python train.py --n_mels=80 --decoder_head_dim=64 --decoder_fused_qkv=false --decoder_qk_norm=true --decoder_cross_attention_every=2 --decoder_tie_embeddings=true --muon_scale="spectral" --nesterov=true --adamw_lr_other_params=0.0015 --final_lr_fraction=0.01
Rows from block 10 of the audio encoder of a small encoder-decoder audio transcriber, named by matrix and row number. Rows with one number belong to one neuron. Each number is 500 + 40 x the weight over its row's rms, rounded and kept within 0 to 999. All counts start at 0. Numbers have three digits each. After the name is the row's rms in percent of the matrix's.
After each neuron's rows are labels from the 100 clips, of 14976, where the neuron reaches its highest value: "top examples" is what is common among them. Only what is clearly more common there than usual is listed. The data: short read English sentences (LibriTTS-R). In brackets: how many of the 100.
# fc1: second MLP up (encoder.blocks.10.mlp.fc1.weight, 1024x256), inputs 172-255
# fc2: second MLP down (encoder.blocks.10.mlp.fc2.weight, 256x1024, transposed), outputs 172-255

fc1.478 097:537529510556553544437449487514503490526471471518469522510615429396540550457492478485557452550467533522494501490455568521482532506487510486474533554533499510517489469539522548462543404480505506499509495449423542474487475499442430497499513464494544571513
fc2.478 097:477510506541489542522529523438478510515505535449498398468488475460457583509500506502528487540463541498505506455518560528437480453464569506546464495505476597436565455462499544448512520472532563492564457442607500585426491451506539465495533507568567521514
top examples: the word "i" (65)

fc1.275 092:437469487574442535466497516514523444514506446500511493500461502525438482461520504433467492552524568593397469433510489485530459495584490500516434477495482479462487498556550542491418470494498452494435526422506490502508527522507513591556534500481567507560
fc2.275 037:483523497488527479445479511507441553564455491545481529407515449462487530551492461459511535544446505543491521543469492489556486493483506479482573491478570516501502469535468480504547487557486551522492542594475482463518478516463508436497485511503433551501
top examples: the word "who" (38)

fc1.617 088:478523528442509450491518513462496526457488454442507519563489539439527536503493447461582543529491517475474463509456448542513532532418494498414491489504519543579532507405445494535497484499520434481513451464505469556514555539519491591448530480411439538480
fc2.617 032:420483527497523513542469473533530461578442540556393547534526518471461459453475513518541461451546429477498444493526497466565449436508480566455546506387520426491478498516508441471497529510504478458468526514439459453495529546455502530510425481509504521461
top examples: the word "of" (35)

fc1.356 103:453443485453510536498484413470552483490443474440542530437498446448505421515494465466543583465524517512578515514498513532465491598489408448585494490510475486477492464498501524478539515509408537479475552511478475448507442511485496490552460413497460539551
fc2.356 109:507406528550475511525451513421523506419523497436516528526468498504454461501507487531518530483577503548476481565578499424438502509504510458527530533528446568461481480444492419506520381465479528469488558564371475522441464510599483507508495495515488504505
top examples: the word "go" (36)

fc1.147 088:518522546426472539600454489494463508505461527456521511434484493525427572553488475557473448474488514476485459555585450519472469489468519503499412466499484545449536480550564515516519485557510429569450477490519583451468543496547452489520523531488541477493
fc2.147 074:495576412477475581433578492436534494523409545524459504448454555517488523530506465551524554515490489517512537479456537467464467483455527549531502473538433469515563512471533569481525491467515556499492536469581488489514510464533501502561474480532443444474
top examples: the word "but" (87); the word "i" (38)

fc1.226 090:499456532506475477419552534583494421478569429515441485515532494464560481465558420505460506456452491505444488520476466541514463562525553468491542495507469451551570523537516571531496497493513527529505454489445498458521544484493483502459459516489515447475
fc2.226 074:533567486436500508553512541463454452421518546559532483447551481505491508465514536486513487502463520428525555499474520517521535479492438511539474507447524495448515480538480458500551520509484454632494493493504504519457540477481597544439499501444503475463
top examples: the word "he" (83)

fc1.588 105:506549520522471503547565493550544514501547478613508431484506546453459443454455439493536503532442462502433446467473459538479518452538440539457497516528514453504463570486472484455450448555497473443452458479531591489536491463547536523511501485532513452532
fc2.588 127:525518520431516558454556503471547442508553494488510586476442543518482468529532509405458541547519463430515555586478429531564483505563467496559510545453492524492546537516526494457453540423553486488529495488481594522458524544521548480558463488491538460456
top examples: the word "the" (53)

fc1.115 089:499509495536436435470417485552529491471465496484454516447515433521477542477533489508543494521535554521560481516485547467510484513453492515455485445460478509494619476485481528487519533528439504484538494471489526474490483528485503477513426528534500506387
fc2.115 069:484514530479473413509482499503522505485522457500537538512504443474499516466503439500464462491525555399578472503494444554427522519523555579454553462510514530483414592483517480491475499501464486567486473502446412536508550499528470478488542479493505529501
top examples: the word "was" (71)

fc1.763 096:494539426454520516543567413417552466500545472468447433469492448512540430482555539457464470495545495447604419528541487512504462503468485539519525495482475564532468481498464531532523508548455507463479497598501495502484477538565514518439429476554515507606
fc2.763 100:480437507476473485455513505444481557461454584487504510543486482555570490574493461472512551491572590511549465569561512452510523511523423493498555491528423488493564468463434448467506460507486453485523474491458498492524405527498501518542509496512485506498
top examples: the word "go" (58)

fc1.280 102:442430496541491549481498538444514487561525523399536577456430469476529517489529439446550539496509566536486539488530493548487496594516529398510471528479532465508503472516496468486443529506457473510520503463473447539589500500569527515506514412427452535531
fc2.280 085:488489520553561434502439475535521464544482525610501552459548513487542485619531538473477491528542514452504515566514500481516600459473462462508475471461467452538495406517551478562497526476534465546448494488545537577512512512438529524529524438457443559517
top examples: the word "who" (69)

fc1.576 104:454510507451489548523439537585511444539418505509503505472541530483503488427499436508493471495508467414437494489421517484565492542510479540472464525492489476446436506523494456478491442519572487507552500534473531504524444437511467501526461469493470481442
fc2.576 158:540495550487443478477529498541474527516436532493524485530537403446532574493502474524537566570451527492489534507550533456449607509515522511532490555485487481464454512527528550477520464462519550529521562471484517501564453518494497527493541525511459500459
top examples: the word "i" (74); the word "my" (36)

fc1.435 103:442504500545466486505511406495477507439456486449530437434488484541561533516507470481475494511482468445472435442510484461484540470432546546549429497495514499505427545555501541467517504558493510525452515436492488499478538479504479570488403487484477519534
fc2.435 148:467509501460491468455523501540486501428564565457441507485480451487560597494515485551464496453534503492411453536479546467416521548521492493440487503468466454454395531513459521491428614425551499556473461447481463519417485539554518553499498527461535522431
top examples: the word "quite" (29)

fc1.141 099:476527515475470536485520548506465530504521474510428500485499542493465496522413516468517507473496513462553558482538465504454490565544548476493522482526470445434462492545505569554506513483513522426472478438491475484463458565490541505538551534558472411565
fc2.141 119:492501531452543525507570499488407562524511477517548526492476512437485521484504510474502527545543442518584529502548586500484489458456554518473481511552445506568492490559577516530486518507500498494513392484488429485442477478489577584513474480517483433508
top examples: the word "it" (86); the word "was" (36)

fc1.525 118:519517465512582501450510553541493472465526555487489453527564457525434444547488447533580459524510510493495521524512513534492490461475461467486527596475499483566447461523454584521518443469548470498493493495475537444441561470515487525455551520509489506463
fc2.525 171:534501474522522488477579450424527496497446541475510543510487519490560455451581451524518516515568514484472503543513515532466479510466538533563493556537567470509424534474463414500529511423536477549531518453481503453448460478507514470510492485606579524519
top examples: the word "a" (29); text has "woman" (26)

fc1.708 098:493501539350534495546484525504565503516555446508546494479542504511422542432506402452519524534447460499536512489461455520558536552506578568576487565498512477434546565528504507443484453439514498478500508539450528504497531460521500498545480486469452531530
fc2.708 106:504488496428556554536496492465515468521462541575549568515537524484528462542495560437513470477497536505432523563544493561523443499489474456440529515508487523596509480438521509483434462492455488569515516511514472548519495539526502512528505487541506480472
top examples: the word "but" (95)

fc1.64 102:482527505558534531515543515494512413504511511466535539426437521468527483547489496474497524491561514529420584487496511580461475539466522492445477488559443486587505513478513564553524554518551523473470467564477492455550506467467555512534535483532458439549
fc2.64 074:431516388529535514430459481455526558513481508535498515562499543504487470442522495564495518515419460509509531522441491434515541495533544529445501458447499427550549525510462502485419558444516559471482475460524452596441446487445588503458456565501509558477
top examples: the word "it" (69); the word "was" (41)

fc1.75 090:456548457472451468586550511483504506428498453461488518547433435481467506505484513457539449458516506517582486489498450426462498471504446502555503498417540485495518510516545512501441563459496565471516494466445495480499442512543507498511489567538521511512
fc2.75 034:501512499504540542525526480560534506459494504528549467533543519516508436507477484483425546496439511549535469505425493516507445521523562385466495512416474523531536536502499454498458474509487452466497539532530512494506492495522508521541482437492458517496
top examples: the word "little" (30)

fc1.607 103:536486449471470493491537461493491451474491532426513582508551531509538460502503558512436533531503470545577422493508509521491539508414459497484515580508549515529544457459516440552508481484499491483510471526415564502481470498503557543467510486484498498493
fc2.607 073:483531521541431531543513478528504558501548543508504450495462464499520420529490465458565538482510507444515415558541549529470493451472487544550493496469421453441526464540468557479516405512493498465524461589520455467498456514512472464539465498488494464522
top examples: the word "no" (28)

fc1.254 103:488435451518443527438487491471542497516519490606527494424499536541467510526536524554568427457490473469565527465419482527473528483502416462404488528501485511516481512465544507501494449544492501527485470538467453489519492543521471538539509454454510491484
fc2.254 128:531514502469502482539437538500496490451460513471485591532499522547409522499569499507441508450510513606547485509504542508544526451474476474618500507415506596460450491494449506434537454472447510525508477494516507488450578470536490459471561489489610505453
top examples: the word "there" (39)

fc1.114 094:527492483500495486561507515563557503394476522538485559516482493478512422513516589544538564527462498403499496523497525500464510536474541498426474474496504464456492458436423535551456474497469464540520493541456503449470455477556524450573466537484501494551
fc2.114 071:423511524445520467492516510530479503508483529477485458456530486543552535546539414459490494405396511560533465596454476564485506449491496558507496523491476533560514586560512523517555489478498481540460462515494422492502524544454500543468520469504482514415
top examples: the word "was" (59); the word "it" (34)

fc1.644 106:488499490489494456518533472492509460486514512518516430496557533474546536541500484508581511504444457489552511561489426502538487475497538496441488452442484487469551508505517608533537513459551529530564528558489580466508503569458476482459494530541486520508
fc2.644 079:523492483427507551531470521534518476513459545478580540529523440505532539420446576499487505478451432474516515544467515598482433480501554463519536575467437528475506514541499537495483515553534483515463442495454517548467523462488480489520469510438518463511
top examples: the word "to" (51)

fc1.227 099:536557497434532484543514527452533495568456518505532519426511532481519509510536433556548493564543552531509491547482417497506425562528490520530484493482473539526475581535419547501552560459523519453612527473500553515524539537512470526531478554526448449507
fc2.227 053:522489508492462531470530496555507507574436490558545458497436517510476507454475555474549532547484501522434481434513511479504475467550482466401454475499485489391526507510629552487539474500506464441427444486456490509480494497548511526578562471517488544517
top examples: the word "it" (43)

fc1.294 106:446441468563485460491532532438492538562532484493501529414465478422504467463520481425538541538571554517578499526549488554512522526499449433472491513426513434530551417531547496526492465464479481506539515482513510482498498501505540541526519443478494572517
fc2.294 109:463463487578521440517477516417492515533535524560433546515506498463506472495503481483512408532515440479491551512532499551559545503554418399493522526451465528501532456554553449482463529532538456534489516478527513540534493538509477520566540444514429527595
top examples: the word "who" (69)

fc1.758 094:476501519495471456526491538461529457509481458556477469504452437505528517536484505450443538448420503472461484545485489452555474467576490495532472517533510503457488469460560481432522512492442530569412505463473545475455534498510475618504532503472491519502
fc2.758 108:506512495440522507499525464519475503470493509520506553534384535571536477494484576502511585539436467525504462540489514502461510451477588398485520582556451478550537481597537462457486502457451587510482470509502509506577473470586530510443491530502439516550
top examples: the word "me" (77); the word "my" (25)

fc1.148 104:593450485586522468554483478537524504471530543525480473570457532505584382487484466475530475508484538516540476500494472538486396520528509510490415485510456465540469496555556497470564497493506505487498577538462473548481552571488505476532562539512507569511
fc2.148 144:480448527479509458542532503578522514476544473502485445467427462498448496546554500464556523490470496541488540514423511475489484497565511494460555490499516433477478478540520517509518469479571524554464487497475493516571493561480565455458483461587468464445
top examples: the word "the" (96); the word "in" (48)

fc1.117 100:489506515513584473456513441514417525496475490519506519459534482485499482522473486539488482480464521581528556502499447466459509439515572451464550489506457516572505505489481466450500542529490546484547588516464478391471549461538476502471453484481451485535
fc2.117 092:559543440523538577514495520502443480527395457476455476514526493489509449552552515484500557500514457504500529533535433465558538471496477474581544464528528535480431471460516511522431485537519470474545505477491457537486482415543504420470512558548563479524
top examples: the word "the" (51); the word "to" (33)

fc1.1 095:516511514457498480518482493517439484465504470494619410535421427491557452484499520434566559538578574522466488552479480567490509555546451486492557523498471514485474460502487478540477570532501451440433437543486478538548429480375552432567516488456536480504
fc2.1 049:458490540495595507499498439467536460548506510526475516509481461529451496429593500500503439522491508517507525520504513476547416547483482471535462429585565502415509554531497536445510445472524496478477548544502472480515544550534528487456443477486484553446
top examples: the word "the" (65); the word "in" (30)

fc1.207 108:486476527528469437519489470543485537447433447482490504537503508453531546495533495442489529495504537445473381514546523495420466530504479464454430546440479468513484490452552529509447541553524481455440449425445542441506463518491485539493488428471519500507
fc2.207 139:509454514475408463528592466549525441428581518459556490475495466557532549517477490495435536468519492480510462479499554425503463526539513546472501499442547520494489485500493599485500474436542551471516527476481445511436505534504485508569420512451570494507
top examples: the word "quite" (27)

fc1.137 119:431470480506419534584460488412483458485509461486453499531464430554514485444462524495528501496495437483486454445474509446456452523395605537515490489493496471458454523537505543576519518515480428469545488489470490415507509491460472502480507506475459499433
fc2.137 147:458534464589449476560510459486532523552497515588493532497491597560499490496462485508496479510512508499582479436469461412483498546503508512525513520551509486460539507547491466573470509501522484557541553482519520500434477579518476487473512454517484467469
top examples: the word "a" (36)

fc1.426 096:528473542490411538445474532436517566517493553541528509506490478580468523490547504423529470473550509505490523473508494441382438482491541531515477451501492470488566473494526505468418495513527504505532476518477504480418527423494494446560515529512445563511
fc2.426 118:466522511405463518520527506492522559527582545513471518484553540521484480478538473469444515515472512456432379582538470491553552542472561493484491572510445486522452483578410445456478438457483527548489555552487511552492510535554476552540564485476504481483
top examples: the word "but" (42)

fc1.90 100:531481540490553481508506463522537487543465530505479525494489446511420471452481489482461547496495447448517444474448512456429479540522522561515538539476478529578594450468527529424486466525492499531499493510539536475462440530507513526468584463515444450521
fc2.90 129:521506469541466509498554555464448461519501387448482548510485527493433526512512502497491481530536447551459462492537447524474474559479489523469504413483446540398459534519508576496531455464503569454534492466568520511432451461544514502426501505477479513514
top examples: the word "no" (26)

fc1.400 098:503510413431469502507469562454475501571493495452548556535488426497502473460470509471545486531507416504487525463500496488505523513490552503495472486500612552519471465478533506479419476509513451507496408488481489434423492417441498575474549529523465490458
fc2.400 132:458480455499485439430530495544466532412454488493523490551514466514458550515570552488558586567502481504468511521492550511427497489486476511473532526499566534494481464545519519467491493444538524507446572478442504569487519556504453464465533523565443527474
top examples: the word "me" (37)

fc1.460 087:493575527432509506528493539503433493443560556453578518517458541501511467519432492471562532429543439555454484483468493524484465466496461524478523546517526404404462434524494479494534502484383497505494513472537471524531539577429494527395455494442532494433
fc2.460 061:543502445504512423470535518435471512511486503495507539530489474465533492497582474463503489527498541455516513494536501556419548532534498468478466423525467544493515573444522523529472506517433499581545497482489480541513450403473526445474468556428524476479
top examples: the word "he" (78)

fc1.504 102:428528481551497472444449517528532508525523517483550536580436476543385553407548543526417483500476533527419441526514499490534456475495502518515553418480522418429490500511454524547516471481484529551555470434514523544504445505552429526453544530424513514559
fc2.504 071:526484488497484529473475504441563484528424507532579465501469411457430462491490435534505549497549522549525510533483499591495500564512515531474578501530469495398487488480532393488570457591508451456398532510473495486519507538541542529512519526506475483543
top examples: the word "the" (51)

fc1.725 107:473448510464525431449502455477517530535457509493535507534508460500542598474442506484449471494531449524441480479450531382498506500461547462488460482491495430545353538507492528474596531476489488516531459481525594427479450516518447539485470480489501558548
fc2.725 138:525483507443482551516497517554506461538536512450490434496462475509510570439528442538486440545483550455547457538479502451467507515535480496501516499478437476525446573498510527415483524417501481493500370439522499470534495491516485527462492530525588487515
top examples: the word "quite" (35)

fc1.13 093:493540529431493475500501536436477526508483507549400521520529546507414480481443469507479451514495509469499526539462480437466474478458529510562546541485465445557443493561514500485496482575530463561536559505532502473482406559448497564470479497496575505489
fc2.13 045:501408434504524530538454508482513488500471453510555461485495548534485565544501529495449586539555476506540496478545459482550462551495439561443504532494515497458481544415556490548533557493478519546486409435481519505486484506498486484539476504440534530554
top examples: the word "yes" (40)

fc1.171 101:473456569554533398481597451451430481526477495506501557457571496471502489529502500473543572494438554491544419518554501558476478460521499524464486480470519529514456446561537530513466475454523459561511476503499534530464494516424443486546515463428488477554
fc2.171 110:457491510515486529504496539465505471500524459496493436481512559466527513469499468548482507456543451498552574428518443482542435539451530495522550577507478506472419526432520473534476514505558486425500526526421441502503589455501538509527606506496469498459
top examples: the word "who" (34)

fc1.534 111:451493502490488486444529526492578452501501610498528504486438403532480491473533477525539493474457515418551531510512403568491421502497454568465476476480425502519492511402507576493521431442443495463538515484418467521514519501521521526497501489465536495449
fc2.534 119:532485485517518477609445568512506538507535577550528484463474439481462515432571469515510543533499546483516516494563545533475493495552479548501557535493503529538535508491507509566510545539472527504499432543541453535563547500495517537525495491525489512475
top examples: the word "was" (82)

fc1.104 095:558513556468458534445448515489505459493492520501503487471455483466527461604468462514520438455551517490472519468514524382447473444479471492519476465582485547515526629427477478544526534549460491457569484522495527539491491501538471524468531479518495514476
fc2.104 071:538541535485498519518473466453572403438526424555507506462481506483481542482542476425523435531488490548501510529479505482533459463536459485510505502400557442480499480566511492490463566450449532455509522586463515539549513535527480497499571480464429495515
top examples: the word "little" (51); the word "a" (34)

fc1.178 090:475428458464439580453537500493446444455564527446493478539549494422522497484511487434522549469512532570554509442516484527531508566530506461498469528509470465445468440504538552524485512519474481536542490491428427499562478521457517495498536491470569476469
fc2.178 067:524543461548550432500499459480552457570554500580532499485528487430530499524483544525513457506469405449495485559562513470466526487516479545535484491486506489526488557492533469597490581524463499525453493485538465483467461435490512550415481514421473473513
top examples: the word "who" (46); the word "he" (30)

fc1.211 100:512448429437501475501483528448513509452488551540507428554519461507504494509438469452541495463518548540486505479506439516461531484565541577499512489445468486470530572478529562540480514485464469537539425510486545505476459475527569541521539379546509509527
fc2.211 054:443524445539529508546620522495476510513493589502482562545444511458476461539553528501498437495500452501501485494418519489546468488479529558470492489434508515548511557481513504548539447565543453470507506483566535538443565503550472525466467516466536507492
top examples: the word "to" (36)

fc1.704 096:467521480499491438500582521501515477484551544484403558480527513510487555476590439513514500468541567418583560488461493424512493591481537482555470448458505549564501509515494508474483468462475509522521511503409519485575519566470475447543504518527505506511
fc2.704 077:489487569456501563548462504505456526480490479488585484457511457546509407559435491471558517490469531488446522515544528550477540516469458544532538491482548476534490528602546500495582510522490521466529528583492451503505473486596570494396490517468525472535
top examples: the word "of" (34)

fc1.419 086:466489490469485489506491486571452507485509490524481509511478466522495464504450500500438471530498469554534494443523533482570505461571556592444491601517517508556477509466623492471467423515459511560435469482452473507478495484482516528530483549452498596489
fc2.419 033:508561484434500514470579502503556456482466577524503533498437435510524426457512595506497461558530506474507463434500506521445480430511529450510511491534495422480541496496467487523541451546498471510491501506457532460460518499565520427490477458520516546485
top examples: the word "me" (92)

fc1.103 094:504522466464525519538477532582517472497467468503517499429486479522482513543446426533426518552485528516494598494451439530527464515478442480531464490434496472421523485534499513502568484469583558451470525462457510509542526413475433497512489524508503402536
fc2.103 039:512603520448484603470484520526516507503491537554486487549500466452482513523530536457576469513512525500502534489564471554517503543546492538470488501457503466516553510460464433471453518497402457448403477522479477479458522545550470506515554517559523551517
top examples: the word "can" (26)

fc1.244 100:528529464470504532549462530499388524532540413512491458488448529537536469512531501547451403498463518507482504491488443497455575495517524485483514476524479436504482483518518523429523536479503473433565474518462490512538427511475524431477540504491442417433
fc2.244 083:487488533441465566507524474434499586465495529498551497492553476476492526528490530508496476538438460579484516389531611561470492469491551499556508477473477511542562522545454435477499434469545504529560481501578497590483480510488576486438487486471505510590
top examples: the word "was" (48)

fc1.695 092:452576503531490488567477453451452483433574549472468521458486504477452488529457478539523529531515444552506466511461502523501525533470461489444503545570521421505464548445484487451600515421568461429485526417505520390480448469485515573504507510486521577433
fc2.695 029:466502488456551518485520476544521532489538532542556522503545438491542432515536547492438511542425528426467514430397509539397454520488497561528465517489500532542507454504461523470440515561443475514496498528544534476521522456483466501483549511427584516559
top examples: the word "to" (35)

fc1.334 123:493491462492549471454564491470504524484394557410538491510537493526463538464491517545514471556480505473569470494533439476517540550487452495466489534544481446422475534460478507508448508448548508468495524527587611440455537493473425513518477481509497580499
fc2.334 196:475473473476507481480550539473553494470437481477487515529446526610527501534540480521415549579470444503543536549505433494475504536522454532517528495558514522381500510485554529534540520501581600503483483506521520506499494471526384480515435501478476513501
top examples: the word "could" (37); the word "should" (34); the word "not" (33)

fc1.610 093:455464516477514512507427489478447503513500565605547480499462472493455498504478479474463485515598556537456552506453444537448571509484463426602493436561570429531484522469484501422500539507481466561493525472450502496501472502609562482488462516467465510501
fc2.610 089:529545443469542495512510510506496538588510537509486467521484498427458482413530547487481467529549471458471562483491570560507481457513519455527504490529554535551528449517524566410509563516504521474537531510592467503482514474541502559495522508541520468523
top examples: the word "after" (44)

fc1.483 088:446442509533562488471436511540507475523498528542485486494572452487484505458468527477448492512608501537510488555461525474517508514473521506565554477511526609492451415505482553461514589441444543486524506526527525443501385500470472467485481485469425527515
fc2.483 040:523563474526518471583521466507512458544479514527504473473537550485476463564437546522545481472456578459437532527464430499508481468519380445491547478498467523481538477514471493527532432499487425479531510497455506505479536501538527532571532481482491494489
top examples: the word "after" (25)

fc1.328 089:521413532514463499470498513537467480495458431497461489559442498483498490515468560509452521463499454533593511463574460466515490509520553484506448517523409581477491553475572457516504482452491504534533489445532514469535538513548475577593497492441539433567
fc2.328 062:446532502485527504498453565510473519530516534480553483454538493536490502518490478455555403517511522484534438424507552546500483471480431526590528469523484449504498495488497522461436514581618477435546524479504540491484461504429530482470466549570507512448
top examples: the word "a" (28)

fc1.155 099:410548521485509460545481537540544502423515514544572504559463453534528519540490498473521480465480500517546488443478491502437485535566492497492520388449531540517435542544528469450469540456484530470513511574441526510466526511549428507560526487490488458484
fc2.155 046:535498473412508482543531477518492480480474575519556539479470529528496524480484490542406521576444514515518486513508465475462543535579436554549494494414497492600481548551525561520489472429481475458465521517513529457517552557489506576480486509553524553537
top examples: the word "little" (57); the word "a" (37)

fc1.105 102:489541460521487516416526468479518477511606454530446549438458468519430494539515498515582484596512510462531516528518475507515485473486529460432502528516548515567419469501459479483458482513467516454464466445521504438480436567509515468511453490467500516445
fc2.105 126:523518479508538493544574583412512473455485509506569456477486485557456465543531468494459521537523591557490443475595553496463501475524544478528471541498527507439492503550520450502517482457582463530504498444515490511520562496473507393501456462572465479518
top examples: the word "me" (27)

fc1.242 087:537561550492447513475570523516553404545455506515480494434493463431551502498502433444517503585498457447466478560460501540467483526555597530456465441479458548580467484509484481463457491510542537486529491549530482423474531495499515523474519487422551425477
fc2.242 059:463455532497429535511449506521455407500509548435438538509502525521509492592490506502543486480514489540459467510515493498503526517484537552462532550530585379485549481476461446518515449565475453508497594389438525551509497523513460504464520545503539508530
top examples: the word "yes" (55)

fc1.68 092:492479514515480517485553553545413475524478530498484520480470529461514474440534422596489564486530518505496519462410533536486479445485452518477450481482459466540462477495510465464453522494469444529460516546512520472541543532523551567429548499461553460486
fc2.68 100:516462481415504533454518591464518454427483575515555527464529530502509515482469491434508581513495513516531581580546538484465493484512538458560559549479528423466491504521484498572511517460453509583523451505460510491464417464470533458451457483482456520481
top examples: the word "he" (96); the word "said" (40)

fc1.84 096:519595508549490490447509461479502491478468511446457452525487462556536486474501593530464420552541461484498464490492458510524502559481455523520539496484536514604459477470516520550539490510491496520549486512500451533572542507495464521456482519492477491554
fc2.84 090:442438505464546524522527491445477567525470481528516512501492494522478470476508497500496532530532437461491480459428553495520430437487476531570493477533515462500491497533547501489459475487471406508481475501498480512501401490450439517435542575517509601545
top examples: the word "me" (26)

fc1.759 100:509486440506427549477478512474525528552472453481618491494473570435526471464497530499455484499460495466528419439537514518464514489521430575453511504558452494449493505562479465504550530455532530508490440515492565479471441415538474495501471501466396469460
fc2.759 118:459503452482519540506452476394517513516574549525544444464428538417461505505547485478480548403477547483526571528427572476550487490493488565483536565552511426487507521412510516508514458488505559509566477500532436503461416497521506538468546495510410504493
top examples: the word "to" (68)

fc1.559 096:455503602453442491485469503459515518535507501524470489502459493515519535537488523518460476595467525552507533476484514535475489509543561507530461430489449463458528532517552529500528520499451503361537506581490479493514432524432607523518464531507448486475
fc2.559 094:493493524450519441512497509524445505461467468502483556563521515529408530444446467529513503512527432565500462490550513482544491464481501462523559470505554458521587487488586550572459489473491539443549419521473570435474496511520571557510510436478484553507
top examples: the word "it" (70); the word "was" (56)

fc1.310 100:450479474481472518488498514525522543496464586479477578522476470502503496522569489570526437553528457406578481525451474498546509504517486463575514547509500450497421563520535468497445453433437534449512451510516470532471504502555547462583554501476530489480
fc2.310 064:552487549489554575478543396457499500518445517492499451530491485518504441441443528464455574495425480483407465489503525536525515478462531602482554484458466422548501559498499477493559464581527465497473548483499458494520471536479532426501499467515476532537
top examples: the word "to" (55)

fc1.369 096:492505498499472529453490515529490534562446474598531455540392491454513437506494541481536483545454515470565436504440532455460474530498548485539465447420470466577578508486487545512480519534562548457532510507472550477507514510528500522504503604480499511530
fc2.369 055:542492489512429567506426525491535477480496572459511500485604528519620487507484425537540476509520491538464560451523503420544486475458467502491481456573484530528491431498541460538506552567505474426571546508504523455561546444556563489459504450531530524542
top examples: the word "no" (33)

fc1.375 100:477550509505543484464450511498485515446515491466620519511478478477483506541508507465508521518470536489489559451479477588477519606477485446524532542489564424460552587552523495514517511503473435488486437477524480521537481467470502443563498422396479532537
fc2.375 074:494426523419465491512525465457497491469529521460427471412485518468493476550496538503532476550533491492442450557579538448470537543433523533551561481501530476483414595569505458471536499478436487490470482516407469498584510498497466537465558517557505564527
top examples: the word "but" (77)

fc1.539 104:525489568497468377492498520566485493557521471608498535494508474459531464528521528505559459495516498492511413493538474502461496486482479489460542527492462575568508508438543475495528417475507548435466517542467515416494485480420542454458495514509510485493
fc2.539 099:522513504495503456490491429500501513458466492488507424468516477489514594524475477486397506500489493538598478494611577481501534520502535457505487486500569576568546448528470472489469531488506502516521508499479527525461474495553444472456533487540558534463
top examples: the word "little" (70); the word "a" (48)

fc1.668 117:516579517473452438523563516514532518434489519500519461514535470543498493528419476446477528476478515490508488503489422456487553469496396464571553511489475545533531542498513442487455520518500479485527478531496551516479499509527441523508519467532437468515
fc2.668 143:496579545454554524573462552542508518434510499567496505515483476551447458471524464474526504583530561500486502487544526416506519432476520493516468539493560485515556482494585598564464560442499550455500479531490507535454504528554433504466524476495535571505
top examples: the word "little" (78); the word "a" (39)

fc1.17 097:523550479500510508505559494519486513460419535465519514516482557498491427468522503496444437552536493529506495539530521523447556512527550562444491478486461488468521509447573545508487576481453503442481443452515570493500547444494431516512480493499489505555
fc2.17 104:403496417527519568424511582501478473519509472504548472455493493481446550531541494428557523470532469492505555476437493552490518523530563527506456441494470452510556581544554495529569524518482579522472470538545505494450507511559516501551463606518498536508
top examples: the word "it" (32)